python train.py --model="sound classifier" --dataset="synthesized solo parts of chorales (CocoChorales)" --train_examples=39062 --time_shift_ms=100 --n_mels=80 --hop_length=160 --input="log_mel" --spec_augment=false --win_length=512 --targets=["instrument"] --num_classes=13 --arch="transformer" --norm="layernorm" --norm_position="pre" --activation="gelu" --mlp_ratio=3 --head_dim=64 --fused_qkv=true --bias="none" --qk_norm=false --parallel_block=false --inner_norm=false --moe="soft" --num_experts=16 --moe_every=2 --expert_mlp_ratio=0.25 --slots_per_expert=2 --shared_expert=false --subsampling=2 --layers=12 --width=384 --positions="sincos" --pooling="mean" --mixing="cutmix" --label_smoothing=0.2 --loss="cross_entropy" --residual_init="none" --optimizer="muon" --muon_scale="match_rms_adamw" --lr=0.0015 --momentum=0.85 --nesterov=true --orthogonalizer="newton_schulz_5" --adamw_lr_other_params=0.0021 --steps=21300 --batch_size=192 --epochs=104.7 --lr_schedule="cosine" --final_lr_fraction=0.01 --warmup_steps=4260 --weight_decay=0.06 --adamw_weight_decay_other_params=0.05
Rows from block 2 of a small sound classifier, named by matrix and row number. Rows with one number belong to one neuron. Each number is 500 + 40 x the weight over its row's rms, rounded and kept within 0 to 999. All counts start at 0. Numbers have three digits each.
After each neuron's rows are labels from the 100 clips, of 14976, where the neuron reaches its highest value: "strongest on" is what is common among them. Only what is clearly more common there than usual is listed. The data: synthesized solo parts of chorales (CocoChorales). In brackets: how many of the 100.
# fc1: MLP up (model.blocks.2.mlp.fc1.weight, 1152x384), inputs 0-127
# fc2: MLP down (model.blocks.2.mlp.fc2.weight, 384x1152, transposed), outputs 0-127

fc1.528:461501496535494529493512499486557504413459479481501511567502531505490500561486497582475506579424536503499549460507542509469460429440532458528498511521532539483471488554476532602446510504505500509577555566513500439479517494569490532508520478549486523510472497563458461488459537457465500506541415505502429430481515507510502595571478449587522525522499499533466545502471513542549479506488
fc2.528:573544551463473479518475445473438489540571522505492470523475495470548517444508399413566495493529502422512466561461506452529480545595490529465476496431466522534563500506497436475561450557532468501484448439530487544524523494498557503505467515524526480489555533476513509524500539517571477488437601500464520509517462476486465422438504515402521512488545519437450490439536600480457542502514
strongest on: cello (98); note D#4 (63)

fc1.714:542555451466552463505436546504481493452471496371540556539505566437456523504505532431469454491544529472502556547577508522463569445507448473515526489466519467510445495525524529556468460506480519434557483519491496564575415528530540468477526423545504519485460522510570474505563500521480554552522465497519460506468477468535497484507508541497500507546403529499456522526555498442554504525532
fc2.714:514488503519516542513475463473480491582543513544443470483626509508531494475505490501536462510447417503472506441457460433554508588530554590453430498556441507559496487462529477524513485538528447457461480530517448510451539483516499542534419556484417513560485563505559558427534490515473461467447510523433540399559509480431483554557529512525511507500476531534535491501441522551473430397509
strongest on: saxophone (100)

fc1.543:537535482502530439494466549508557446448463453555521553494448508518549559403588527506476515517518535557495420438472515463514512519467537486512514472481456451438487608531535480550491473568483544505474538540475532504508417517523490535457537494435447513556473569573507563556517460463501480475493552509515492468501412564500515433458460450516457510491470462573514491489515515488461574482450
fc2.543:456498567539461479488519488531461541530512536481481446546483518483468446550445523481475549447492415521481491474517509535457487468519464501485493520543520541527426475472442537421513599537580484479507488503529488484487558444479493437572497519488558510477495505418456451530494518502530573508545499431477543507538516509520484506508563514461497534553528518426444532471517502508537464557522
strongest on: horn (93); note A#4 (29); note F#4 (27); note G#4 (25)

fc1.556:485503562427510573466466503575513523477468499523530465534552494484496472487503539468496431481546491538508469528520502544511453542515454447433465479479419555566591572441519461537541475506550495466462608569482439478474504566457560502460508547551554550455459459479452473501505531489570460458546448481428513513571510485475543471503466495589490457471496521527463445457530502452506469485546
fc2.556:507489513570461417509460485457452485583474569446539490470452493510529532534534521484491551503486511538515561480445499505529503490492458515538549479493453410465514522552498565452495488507465474490478506406533515484511453479563462556486468465566558532450522526485580513512496467482439479518460552519536498467478470536488447494477535482514519507509520504473518461525505457561526494523488
strongest on: viola (100); note D4 (41); note F#4 (39); note C#4 (36)

fc1.484:517476471520439486539526435522489461501540459504508467450492557574515538552548498495436469546445525538467547527381469433502510536450543494536496524498551513455486487512454416500520477434501469480507487555515404507464571550468513486549414505480468552457467528507499544531498535549506526461548497488526514447516491570463508504484566487478508460522538481527505493495467487510503527510525
fc2.484:497548492501484451466493516535480603467497498479459593545503423505517495495514499503538475523493512501517539449573502516515483476519521463454501437509440468489548465527498577471463448515496443496497540504534567461572522439528539492500569482542498502573556570495498519538525456425544408536481503469533556510472509463588493567529493543538531519530519521512566470496517505476510535524486
strongest on: viola (97); note D#4 (47); note F4 (29)

fc1.422:453514493533504485491472461482449433481571510460522513529502461454575497540596519431490501487489513528510535505471482514515486526498497474485521389468521464459496490456508552469458543528570503507455519466553510509522538440522554476493541520507530478448556546449524556538510449424521468474470455487548577506526484535494529535450440536539539492518484491375528428487575463539469464499513
fc2.422:510442476473530509500543501565508571442488497495478503468481536482510476462463539482537497438465404576472504533464520455485528511493525512470547497481468508533473497461554510517527510491488569523484526502417496533545486544489503506509480496577507559499427571526500537451511493588534479532508499532412418470508505560506497474563514558478529539524560529559494552560553475387517532512508
strongest on: cello (100)

fc1.409:509487470571495440495497424522515462528471563503438498524511489461450490570478527521536469602518447530480523511536466496442488519440601507472501461524475443525532453433469452532556478515517492536509577529543519510444504451484515491497486450513549469507534464532485489516575537524482458521500500490485493502536533435510538436531439484508506516527489491470474488439454472426473607493478
fc2.409:448508484464492486477479545457444535443466544519547513526538537524494518465551450459473516433536511453571507562488513471571499461628385486469534481519470450443553513490526540494509465473484510466476416486455464601508527511474498424509565518481475499471446515510489474593500487498570486481487448450515430412529519494587471519504532494504458538524546512567538488490420542512536483500477
strongest on: horn (91); note G#4 (32); note A#4 (31); note A4 (27)

fc1.283:462419544527505471455515438571450549524452458482514441505535470494442543557421463589505514474420496507486548489598468524573377518433433571481459447486471457483575538490513538531557421473478521546432550449470552513523466498453454500482496536529514518522450444486485512550516516459519467608519485457590490490498437491483525454391501543491473400489474509516469484492461496467502551487491
fc2.283:500552491525449412478555440548580601472502551419472444443468516529466576505503560500506434532492501493540554565498490506534502525493499491528463453501501488499537482547545526505507518491470546492375577500529529484527493492428514511493467456543484495534537566427559533520500413510478474556534546438493480568473471545551469467469466492447482565529489485502464458444464480503505518572504
strongest on: oboe (100); note C5 (71); note C#5 (33); note B4 (32)

fc1.108:566523575445433482565458476495463530448514503517522437562556485485464485437541476523513571471459499497507544545519444541513596477512530525471575498469526504483544513516460539489586523524465447577501540470437513457505487487511471472507488501500551503557512501428472506548505492493522421478528495476482437548501567532487478489507468532503482452476547484466448444538456498477558555520467
fc2.108:513485526571520524499522416492498535474502510483447516460491512409457469533480506487495538482514456497496550447525564488522444546441475471450460520519484491501501541416543478455532536504488453537470498518487506547530545525480560524441533499473530502438420514498494532557457549554516477530438499494513528549462480467423531463526449535535545473519437484492506523482550483392482505479536
strongest on: violin (100); note F#5 (43); note G5 (35); note E5 (26)

fc1.85:528492562449485537515556574556457511503471497466554494537509537593494470429461488412456486499566447488503521480528430499540600516494487510489440442473499558540495420456525549518490560516439528486504539531495461520590571514451467502414480597487531460547543585455427530499462472468444400486571468481473495484544505507464508479567494486497542493560551572484458490445484469547530563492490
fc2.85:497499523529545481467483536459488495492484452494481453442502461490497519499468523491507491468448494563530479477462483542514474527554523437469497478469478496459494464484530490416533518509484526495425459479508567539544540478466484371431487460430537469563488502496538440513565545515425524525415469560489500467486542554495534517469486576503500521478558503510454434543503521558456510446449
strongest on: trumpet (100); note F#5 (43); note C#5 (28); note E5 (27)

fc1.428:580566589519483500528518460463551538488481522532536503485427519523468524464547527510518539457490429520522538471496516560456511465507426486544529536530383448496461444508492530411510470447516567503476456506508484542576501492414503492474548492459531547484484454472537480498469463453527467501509456490523530536492484474550452518367534518525527532506489522496486430477557506545480530533549
fc2.428:474463508484514448488509546500468409577470457479486535524567565469513550478491497461492532487474495475506512566442507459574421493500504528476467539556534544468489542459517577551473580513501546472478577485518493491500562509552513541524504462529524552534594552524513552468451515504506504469493550502519482456578525499479535421518450458497530507516529489485514527504424523476494405385493
strongest on: flute (55); clarinet (33)

fc1.454:555542469431490495530472502471507543493540467576521523545445502548594493530553400510458502483408462530516562489531468491515504471469508418535531489494519486538519565509451494594542512504507514490553473554460418479521472540518434450531511532514550528465546461585541512461559493464463479458502550517552511508468527450503559511484469520501554489494519485482484504518527424563483499521538
fc2.454:488461555565504480486515478544509532496517526480474496407546530460458555556476556507575470526500513488511516458433538534461476514512509543456520426482480505436459487568530503456525470470494510568453526453535583483510535493495538505510483451489510550498449537413521524507457522536520523540484468494519521496518476490520447483471556548518471536495496501518488503499521502420440509557468
strongest on: flute (96)

fc1.435:540539540459528583516517530534490500431488518488499505552564526522496478491446481508438571476524526510560504511452459513560530479578526525554479525473521452619441453490447529489465543491499514467525521528502492514498507460538489460529493499483495442562480451513514600480513502469585444544545534448475473494535579493526496480432498447484580517472567458506508480553515458464473541512474
fc2.435:507493443526497513539573486586484482479483540524410537515474519507523499465609481448512530449479557484480497394487494489503484488535547496511420481485541500553514500514562479518466571420424422500580467459529526538509530523533546559518470486455558505482427524532510521506451511477496563486579440556482524443504498540535503548469540511501460472488490548591511472492507469491531591538491
strongest on: clarinet (100)

fc1.505:466493543531453473543568473572527513524414526537498549536553578557570564512466503486513465559487503498470502498541499507473483437482539543584400549588516447459512501527520518457446467562518561500527489447506511467512479538521503493535493434549499473502498478516550514472482462532492518487494483472511503529478491503458461419485510521526489474547562461508470452428566488405470585508524
fc2.505:522582574518473499436489521461558493505516479493462520506470518554476428482446481456468442495488518568529480566488492456531493516503450499513494487493482542601500547474484504508521550477534458508532500489516495563481528506525481532519537609443491528484498550427489544536481475467502466518510539501477539483521479419540469489491530479492497519557470539510456501486442515497520407488518
strongest on: double bass (77); note G3 (40); note A3 (32)

fc1.646:456516530439426467514578545454471473448515470500468486467457521556482527481463495553574526581450516482518466508474444527497514426483515478482509493527529477556484517538434530526484461503528518456522468473447555466588502507548459452481498510466486474467562501443480489453523469423482500450461505517501508513477546436442451453469471527412568502548497556483415565502536458559430579508515
fc2.646:535502571512542507428513471537514558542517459463501576508504589456534490443494502499493505440454461516519477526455545433434516533521540454523515498458491527433584579471546520412542514519535593583508498487546502543486563462487474494498476460427547545521480493450510529544488528516502501524501517536470518548503471554561520510489468562496482480413485433515562471463518509484482461469477
strongest on: trumpet (100); note F5 (45); note G5 (40); note E5 (36)

fc1.282:488491506527514428536561488517402485503470516594461475482518506457487507441563509418421424467536447436565534525508449409538470485502582491533428475515519511464513573492458464467510517515460530474509470489544517521523468505534475449495512535507533500501509451466495552498487535465458508469532474467534534471553539538496492470544539521476426519436504478562492506467479528462487576516487
fc2.282:444481517490445541525443499543538499507504539492504543437446501478520527519505591565435535423519547493560428458497470550521488462574473460479520477454487479497518455532492465458497532485459517481497398488468532535466480540443494543501575509434506508514390472520449503486506535569514549539518512537507526488457493575508513528511563449451493510571491525473493598501435502483504455490443
strongest on: horn (100); note E4 (30); note G4 (28); note G#4 (27)

fc1.310:531500515506525572553499447530474494559557478501496437503487557533536499484440506578445505501476505464495547488483544502442503505547501488472481508575440436506570475469467562528436519482516450511584440494488479519511405483536423567500478516484551524513503536477503502457636531433513469494543566560503553518488496422478518524528509553548455508485503466463496568509524516434486500474527
fc2.310:502569529491462487400544426444504561529457505455482554548463490487451510487464499520555468435523527531531527503468546476517522480416522492553478486455538527466450497565523519459572452486436498512443546488514500441458585491489490398506524453480440507496470535454516511575365459573500473504480532475460537527457502601587519493450476471485495447467452567562440504475534490517487504503512
strongest on: double bass (97); note A3 (40); note G3 (25)

fc1.673:497508435497501521469422584542458417520483505466569536519439494533500559438494471477511527555458529467492429481419515455552486500519544483490473476570483492423454543490499444450447439474479539487549427497432475491516487503537528479522512524497497485442473454453494568527393509547512452503516510552537545487398473498541486456480538510509448470468456492534556522572497521471514584470479
fc2.673:521486549526521546581530475551525554492504511473478556509489564524440485503505545501555490462557451525471542447548542485521522525526466488505522521504471527562557499480541508522517483528502434526485467485562480444497507433501464510392508537466470478528504477474540433384575574504474552523486499433483469584560533485447478529547480480508552531485496472502440502478542501495537463575517
strongest on: viola (37); oboe (29); note C#5 (27)

fc1.366:440499505489513519585498530538493513435464484561438445410494473529554525571458556478489530482518430482551491424514508460484447469507551528495545511505450447509496574447474479489476521457500520511469575514482511483504501484482531480508592482429481499525474498426528518571494515614525433505495520508578490523476493509567555445475476518548499411527525507523468494500531508538573524485495
fc2.366:498529506500464530559507479567431503543502514483561509466499479517469551453520498442421500548483501531488533536483501550453472537554495481492599520500500565532446520481495511518551485484573446527381417481555469540483501502530535507550492488528456534555525447494440503506468443509383563464493551588463513466463494556443518567548584628498448529545464430444461476461416545525529471517577
strongest on: violin (100); note F#5 (35)

fc1.562:514464499510427533504511551524524459539461460548448506542517514521482473409476548457435564457519457477512496503453445493526529439516516545482504449513520537585469536500472549498439458489535543498521500478511481455478569534439550479470513489546505514532526557491456541498469450500472433447521506495504492597539508519496461455380469462473475456555526466426547587461471486477424512577488
fc2.562:491521562474567469509494520563448468452502529470516516497531588472525482457536490437516486493529543551522522527469487485482492516546472491424449463496560543460506505470461456493439487511489519446495529416529511603538557521510533504488474457460523494468493538474516478516512497541533480553458498535515503455516518471550606566514524484470432498518491442575486365566434497540522564434530
strongest on: clarinet (97)

fc1.303:461574529479559471447507453514484548552444467552472478509503552515458503449505502380526518600502518548502503504497551540465594513473541561509448512510508463457526500438461521476409525520524440584533530450560477563460504466548492510406491487471472488523513494562519539505464526522542418478508540519513483505468485499523515465455409512527511537480512494547487500529464489499537509549534
fc2.303:547474496507430479483485562545530536477449502424498563526524536487537544451511495545513573508507457467540548573465596525445530446485484465475553460509482518535498444501439502546519457516529529473465505511486537469536471500525477467544477445506503557495546556514505538541468527538507483457488521478442518476520571534482545480531617504496504458457434429501501490490489607479481514471467
strongest on: bassoon (99); note F#3 (31); note G#3 (29)

fc1.685:471550508513496476447455517559506517527500450550499497495507584515463490496474416492514554492472431525475492524455497582526473471490485491450479471449471427492523551462526508504434461518496485503510483491425519539440411480517500523478537468462479511541467467464538527521513494460493486473424496527467520528499465507534494536453541565463494480471541566515436508487555515547502453524533
fc2.685:489415476576524493530597503505491513437518469449463501598505478471501500516498454470530412502507517532540563494511569503487555523510445520458553479504496593433561494520522516530518507473464538430500504431528488484562486548440512487532509480552539524500501558500551470485416478567530494560517499508482493515559491573502469547567543498496469564542429541458552517475391590509441536504471
strongest on: oboe (91); note B4 (37); note C5 (29)

fc1.321:516474559424474498435506499486436489539469506519544555559505518520490471459555482517481515519548448474555517478537547555520501474517494540507534513528536436485448512510503549438453495470479526502536482509532504395558549585479541530546497582512537459472449535426470457506471511524517459581559467444523535560538512458529452454513436502502488548544436525535476505446465562473515515515506
fc2.321:566560571495508508494492504547565460482448516467448507514458478464477524452532467477528514467445588473470443495513485412514516525504502556534507570517573497476594426488473492616461471440448451530461479577437507517478516435542447480461542443481494478538521443539501470487580522503559546500483503535525501477525556504506494524509510399553502447523498504551476480466579426494448464477513
strongest on: oboe (99); note C5 (60); note A#4 (35); note C#5 (26)

fc1.252:561490526408514512549446557527476422540479564485495468520471551532494482560528536527460544479493440464508487446536440568477533453511549436472459544465511452510477558474469493433446452536443469497403580520505524483498476471495529465549566457461477459548554411504508498500458491503529422524506426541545462497480494556500487476515485514481546493559480523452461450545493500509569515435546
fc2.252:507441508425427510585439459486456484532514455495495494521507517486517489424486519433538564504524513501469527528432464473449477510540462566564585506518480511484490480479419513489537447551557475564445396491472425514480462496478526489495435534470509505449486487438479506541454488561465512447539546558585480520480541539460520525508483559484474503540506493437474558480486570528571482457505
strongest on: violin (100); note E5 (43); note G5 (25); note F#5 (25)

fc1.158:447554501547469527517543463497529483514501558500558576482509592455499536495443483513483500510434550551478594487418506561548543491554543451574457472436544517501495553565492463491455494515487476526439441488516443471441532523475476497500542506520472551476505478569468464572511488556505463497494518471460532497535511489566519499455536479430490485518527479554436464481503535522498535463512
fc2.158:479460565577487452472513384489541405514490572557521571485494524517502520528540560520507504515470489481487529553444532528484499475545478546495474507554540495516520519440479477538389421502463485457502430539452484459486434553474479545500528512463449482514523452543524507503394484633517498415517555501514520449548510581494473527521544506473398525436489541511471496493535482462497476440525
strongest on: double bass (100); note B3 (40); note G3 (28)

fc1.634:527519571437512508457491394561510360465493572492495560558556536439478526497533485517566555530478554542476505476495517459554521451501489497494461554476510538481567446493440458473571507510501538489443493495472467475554510489562474458556410478569487474459445431545470515486506516524510519463461433482522501510495471439426552466521465468557481431417496437455510461528543535533529507470433
fc2.634:430412457492513481435496533452559503518471489525513468480482452513467460422431477483514478510554473455483485506528442527422482582543481525520520475490571478543434571418509509480474504511553444583478451507495538537438460534464482536532617503448511513507518533549461490509536490515570451537564506543459468472466552484586430485482483513465521559568493524495486567531458494469505527487594
strongest on: clarinet (29)

fc1.544:523484512490528500453547521501521444579601450497509402495585477486444515536517466540531477424430538548467541516535444546483511517435460530432468484465526493538484484496436511480457459574520401456506530544487473490500419462477515501451506513513541499498558583426553487500579496521461455452573501470435520467437484558547482460565468570519496440565566487503474515448476532483459466556544
fc2.544:458504507526456486454483594512519479507488509564446530500436474477460430506397554585481492576558483469502520464536511428429510570567547488532560534517534452479536457521519438396511536482485522508480452552468427459482561492521432479466472462506549543452489510606479448475500499471526495500536505502506470517525508461485520558482530411469536570490454501478490481572528428467475538462498
strongest on: viola (86); note G#4 (45); note F#4 (31); note G4 (27)

fc1.1:437521494542480493522475482506487462486529522510519476543480575535518601451505527465490522574541561464548519514502451553489460513622473498467456532472514494495501570472505468500505519474484474512537487495458539511534491531603450440491466512540492526447524529553492536459579565502508525529493511534444421434492517472462507513448520487485517466585471472480505478455474504532509553466528
fc2.1:556547496532478500580472490543497550536508517478434447460517479488490466495477598456568461500465471521429501518444425466493525513469469541489519470452488492533523517501562528526536519504496548491496508493544526461473506451450432520523472497469500523569480515543518499502522444475427471497460518534484562472488561525486566534511514491514504570537439465552501514503464539484416400469493
strongest on: saxophone (100); note A4 (25); note B4 (25)

fc1.132:451507483523470525413503495510500521500508516450513507514509491500472580423509523555515542510559514437489520531564435550540482563473475525430448479480474497511541494525486511506447520469523518414503540543450472537483443500470537536444578508568446588497514537536516438453481534465519541483560503515511522497482446497535477512502481518514528439528527478611495560464537482557463588493526
fc2.132:546485541566496448487467490545400454485539482563457510534438486474556376493562564548511513456484551570554513448392593471486492389563478502518538423546459515500527507556490523442501490490536550543494497443531520488544519501503414510520487471513550446522482504460509529516498451537500479474471494453434555465540579484497481536576537415451433487511458460369563477530445506458521443531505
strongest on: clarinet (39); viola (32)

fc1.699:473464494538424453471492514541467493514463489551507515488517503599538517535576526504499536543490530489522547516524491468447496524536481522576511481569525514521550555535517522532527519484446489441449501474508534426477479491500477483491514508522466533488501525482481436437460501428482514525492488467582510526553502496453511489496537552533584424502505462523471537490507431449452586522488
fc2.699:499560518438561487468518489500477555469500475460459498532562522455514452419434445442463508462485547491411455498490521492463500415462501531491507478458450483468473545493498523503503483547423489460452492531430502468522541470525452527490497393510529487509532492474500604541564447503539456481610481463574493553438465491533495477494463542508491501483522515568575505583539442446507449504464
strongest on: clarinet (69); note A#4 (36); note C5 (33); oboe (31)

fc1.122:468533472490491456486491478513438509480562485568529383562524408534477441437513518484510473436491510476542499484573538513503521509506517525557511461525500500453473507412491525510470551518530524543570457457477486529447513470494442466497541447557501485462538529505534543528545494490464524539403525447549567470470623475533475578549511576463522435507493436461486471484479455473495513508546
fc2.122:505530572501502501534494529561494442456518514482465540455484543439455630552498533452467509554511430466476524497489478506524481450502542534488480519557443533495573496494500486464522460463449578452449526521577481532520498470466561472557487528467488557511476447489564553439446506502471484499441493565472403513522442496456527444513479464567412554520571504566475460463396515552558459547525
strongest on: horn (97); note G4 (29); note C#5 (26)

fc1.189:508521531521368423529546509486494569487485594535536503515446534476500471490445556541530400471507470472502584544510480511457442477496511520576561548571531471544526510442530530475458533516515497498496562438492559499557447457529549502545515501430445441492623525495543533492489484569497485538491497484504510451505521466554486497512517476457438439437460534535501504550495508528551486510450
fc2.189:444497522551553474564520460538531465516488408479408493567462430490520560492523521508475477486520490390540518555519504459556526501523446574423446561518474490536565453459481546524522560546441466541490480528527462490553506498508425481529509501470567468498502431496556475481417588474525484479439491436537486476506476551512500559521515480500523545470519554516527540518508506526525447521508
strongest on: bassoon (100); note A#3 (29)

fc1.146:429486495473447478489578483470512470477564561535488478556561419475487527621476416519396486586488457469542567479461430524597531550503605515587483489546524477477509477479562557524525578529492515567462481512498468508564437504536460526444466551450477474499562464409488480540476520533460476503550570460519575434541565456535544506487489501534535485493467539504492487511468460503496599538473
fc2.146:488500442510406488532487444573509506518536484493468436512524506481458504502460563493486547510522522497420520538566526585475547500590544514479465454524509598537396473487598520527525429470540484488497513500534558470464487494490506557516504513491491450455458485558562495516463450571499525435491508521510434467477505524562514474440484498395392494478530462538483483452479511544529553517500
strongest on: trombone (100); note G#4 (43); note G4 (25)

fc1.688:517436462421478507473496558536542493479586519427506538498491537554449513542396442448515511528457491452511499497464420550468497508542503499435509470517411514493487509518486495477519457539525396428468472562463523434444499486557508490488526497524498528401579460487483494556527551479560496459552438485496440472510587596552444501477473538508570518566548479492476591445457522532526549480511
fc2.688:505537597466574532538495475488500445505478444472460437451490465496483567494506519488461568537457458465479494442526503528574506458463475513535467518429481428459539479534448524518527542507521428509456529490515517479493529428467516517552486532478531413538494457455457457454486453540459473538535523478510511578561528549413533543517497492549493563473497545533442457585508513515552425508536
strongest on: violin (100); note A4 (33); note B4 (29); note G#4 (28)

fc1.727:518475474463490466495527515453423400491562518491506452490557467492394460566536449511510505467472436435501506466518539467513486407489500540423486533556530530541472459446581444450551495448503559479548520525547496530518456506546449478450536491436537440457510514428506519536457425522551466458541504453525523435514509540511577507501453508464426482547479498594528542454471484579495575504571
fc2.727:481430504470498560513524496478477424399495549477440492483509571515472516533498451603469539564499518515504503493483481474457487564539466489475493610543503533488516461487489586512511522495536510505437450521448465501495486509612478519545394487520504492423450495520485497472570455507523546501476494450491501430506534529487556479466451521494530522501554487508437494541481529553455474564524
strongest on: violin (52); viola (39); note G4 (31)

fc1.629:482509504470444504477477499491473489410486569500506540523497474440462526504551552475503512527480424558554492508497457461489536445500504488559498501436530526497542535543420538464439518479473491506504527463410496431543543500488442488514476452454518503514461504467551512543432606501463513508465561402498580457500576542561511496527563544475502493424526484524468511488445452419529560536424
fc2.629:419466518528483545464583573470516493500478528501487511455500459450543440506478484464425504541500477541515528499481467529553455526516516516499538441528467545457481482499559539546496454428512520418487513468507563598523498480519505451478519507663488581473550471507541541505494511500459440490482461458530526455441476457476538502462506463499470484524521516516560549454484509489439504445475
strongest on: horn (100); note G4 (39); note G#4 (38); note A4 (30)

fc1.679:537474444475464508542484509527525430498537474483466557500569505451489532572535507514492479491507522442546543581488521471439515572477542465542502487474495510480516451505437521466437533485530516434418431559497444390422442484531464499557515543510455492516470494512502528455531525499550440506527482501525518454542528558458477503559432458556430405471498432588489526506461588458467478557471
fc2.679:482563580493551543518482522461395567529480545507533498517416485509504373463492511522505538490520500498478489436520481556551485489523523537511481485557532494496502466548528552436581524465482498574549547452455494556585547474435462527429549552580499545508475521510466438557503481493501539541500506474485589510468512474568545508493520523507478548476526534497514519581508441442507514464499
strongest on: clarinet (100); note G#4 (45); note F#4 (33); note G4 (30)

fc1.308:511465537520496506568523484507502461465535547492540461475535486485530590509483555499493497559499488504425527487411549554463473504525525535473465522498524505491480561534585510537499464515486558517575487520558440487505488495540507453513488512583418535522411474551456496532536538477482460548525505514538466510450502459517485508489532476457582501490553514504409507520499433443548496476559
fc2.308:518510490454496464467492402457545548506580486439496578492521512466468449472450508493548425473424466510524515487504479534462546512547466515590452501507523418569494527482519459538575515557424570497537495520517505479439542492498513577431553534527502498497485462520465501520513498542475439517516500519383489493517484517421452478480629477506468504502491547514444504470507530509506510462571
strongest on: saxophone (84); note E4 (31); note F4 (28); note F#4 (26)

fc1.458:513465495522546477570486549550492378415437506462522531531417496457511567500490505529507500531539492515480476552441546512534505475466484537552465491463516541478577571572468515501482512477487441553535467473560418502480488504518470438531539546588479503401512458525509530550528531521470531564492495535540450500528517465512550454441522498472570497530453556567493573463512454521541506480530
fc2.458:519447500525490563496541436522549497551544474509553536453577494437492468511494494527516471478422524482494496444531479549486508496519537542563449453471489433536407499439476487554559477537488506478527540503439489453424542431536504554452461508509506473494484466558563538441503530558487483451529497580450536437477536474423508544534595505487513506449487494580444484499491539436494372465528
strongest on: saxophone (98)

fc1.136:477467505524508421533547443529570456532474553538536543471417520546504521511521344516489466504442529500503477501535518575489424488540459467456501524507485450438486522454464516515503478460502534502560512474532511593470538469511484510556589479506492519494469484457468433492562447466567487546550528530473506532563556485454404403502548491457546456499508508440400489489462508463578475479503
fc2.136:514482487534546504427503503555497540516480454498581545505447435509448510515461546538555546461486493422523497541507494480500498567466556502564557498491501489502506460495487532577526493498456553509455493512505510466545552533567452541421480459512448536540530477514548461519481524502428505484511498476483470488415426574547465499466418518481505451476469477498543497483429486453494463481479
strongest on: flute (57); oboe (43)

fc1.569:475519498461516426463485457451452526489470528512474475507529514508464479466470494476531532511420463482519435451478515487490527472549539514545492543503510420533471482490530541518455473507532517489472516545531480517569525561501531489466580501520415511485458549516436523576545493519509439513469523544484528430441593462535513449533499506488510464453484509447571478424475510561516500512608
fc2.569:511506553494465547487559492534490479574491497482490569548558566528455489522576442490446473521534586476521503553400422501493472456524452488501465490536528491551519575441498492484522507513500465515539460456541552491501550480524543494525445485435475470506548447502548497503490522439476545558483519469491476589504434530415486545453534550502559475571511516590496444490499520410525483556453
strongest on: clarinet (100); note C#4 (57); note B3 (54); note D#4 (33)

fc1.672:461526501445467492510572479497444537459516457527541482557568476507493575450519509460510458519505485493477482518468453507491475448602506495525480473504457462518529517455486501519481549476501482497504542497549508474556499557521482459518473523435547451518487446481528489632503530481497509497535467409513516531473529494509425523508579603476482469501474481424508534516465483489481494529471
fc2.672:462480449530498505481535451494524516507530480478500487505539471449409503490473564474478486485518543516468526515593553504534476479497522557432500499460512502459442384577484523421463455546504529463413585513516629520508511467527469527475503521515466452485512524482555481541460526570512492526513519472501485455545518514496449469533464502502470528521430534556537514527479485526467541560446
strongest on: trombone (100); note F4 (48); note F#4 (29); note G4 (27)

fc1.117:539502435524506514543537551484397405455531518487566542490428525607455554492585467507518448466505547450540456537502540534470526411470533494500524531438485487569456521497559562484508515459506523487482512574568497477512490507511468469512558505450462493544520480555552455532478490541558529468463504577497476569499518498474500502544461483468541441505529505479468447529477496475548509477525
fc2.117:507531468577573525492585525491572473510526529527451488484495498498520519543475584563547540488487448547488517503472476551537487554545525513558443502561548536498586452447457459420452528468504471543482452562445506518548480567522510523517500542499457552467489528469512452507525449484448453527518501535548548549465422508561459511439444568504480478457466517508550568460499488489439531510479
strongest on: flute (100); note D#5 (48); note F#5 (43); note F5 (38)

fc1.344:515479442519462459563435538495476470501553451540573508545494473492526439452502504463473538480496457469460503486466404451547457505476461424427527458472452545504518455509485513437537493503459501524513442504410540524521489511558442453476436506504513499477571425414428490395449523462550574478473470483459510504546474514483502500460516509436478484418532490551508527500497481575455519455481
fc2.344:433464478552431560518474519472490482502443533524456554428494571503491486440483512557529503542555480451575441517484419482494518472525494519502459506444510504524522534530459536525524431487437495472476483476533515445495507440509484523497504532538472478500433513518545444539506456534476556483439548473509516455482479524529477488521545563455507478532432388530456521460488421485515571559454
strongest on: horn (79); note A4 (36); note B4 (29); note G#4 (29)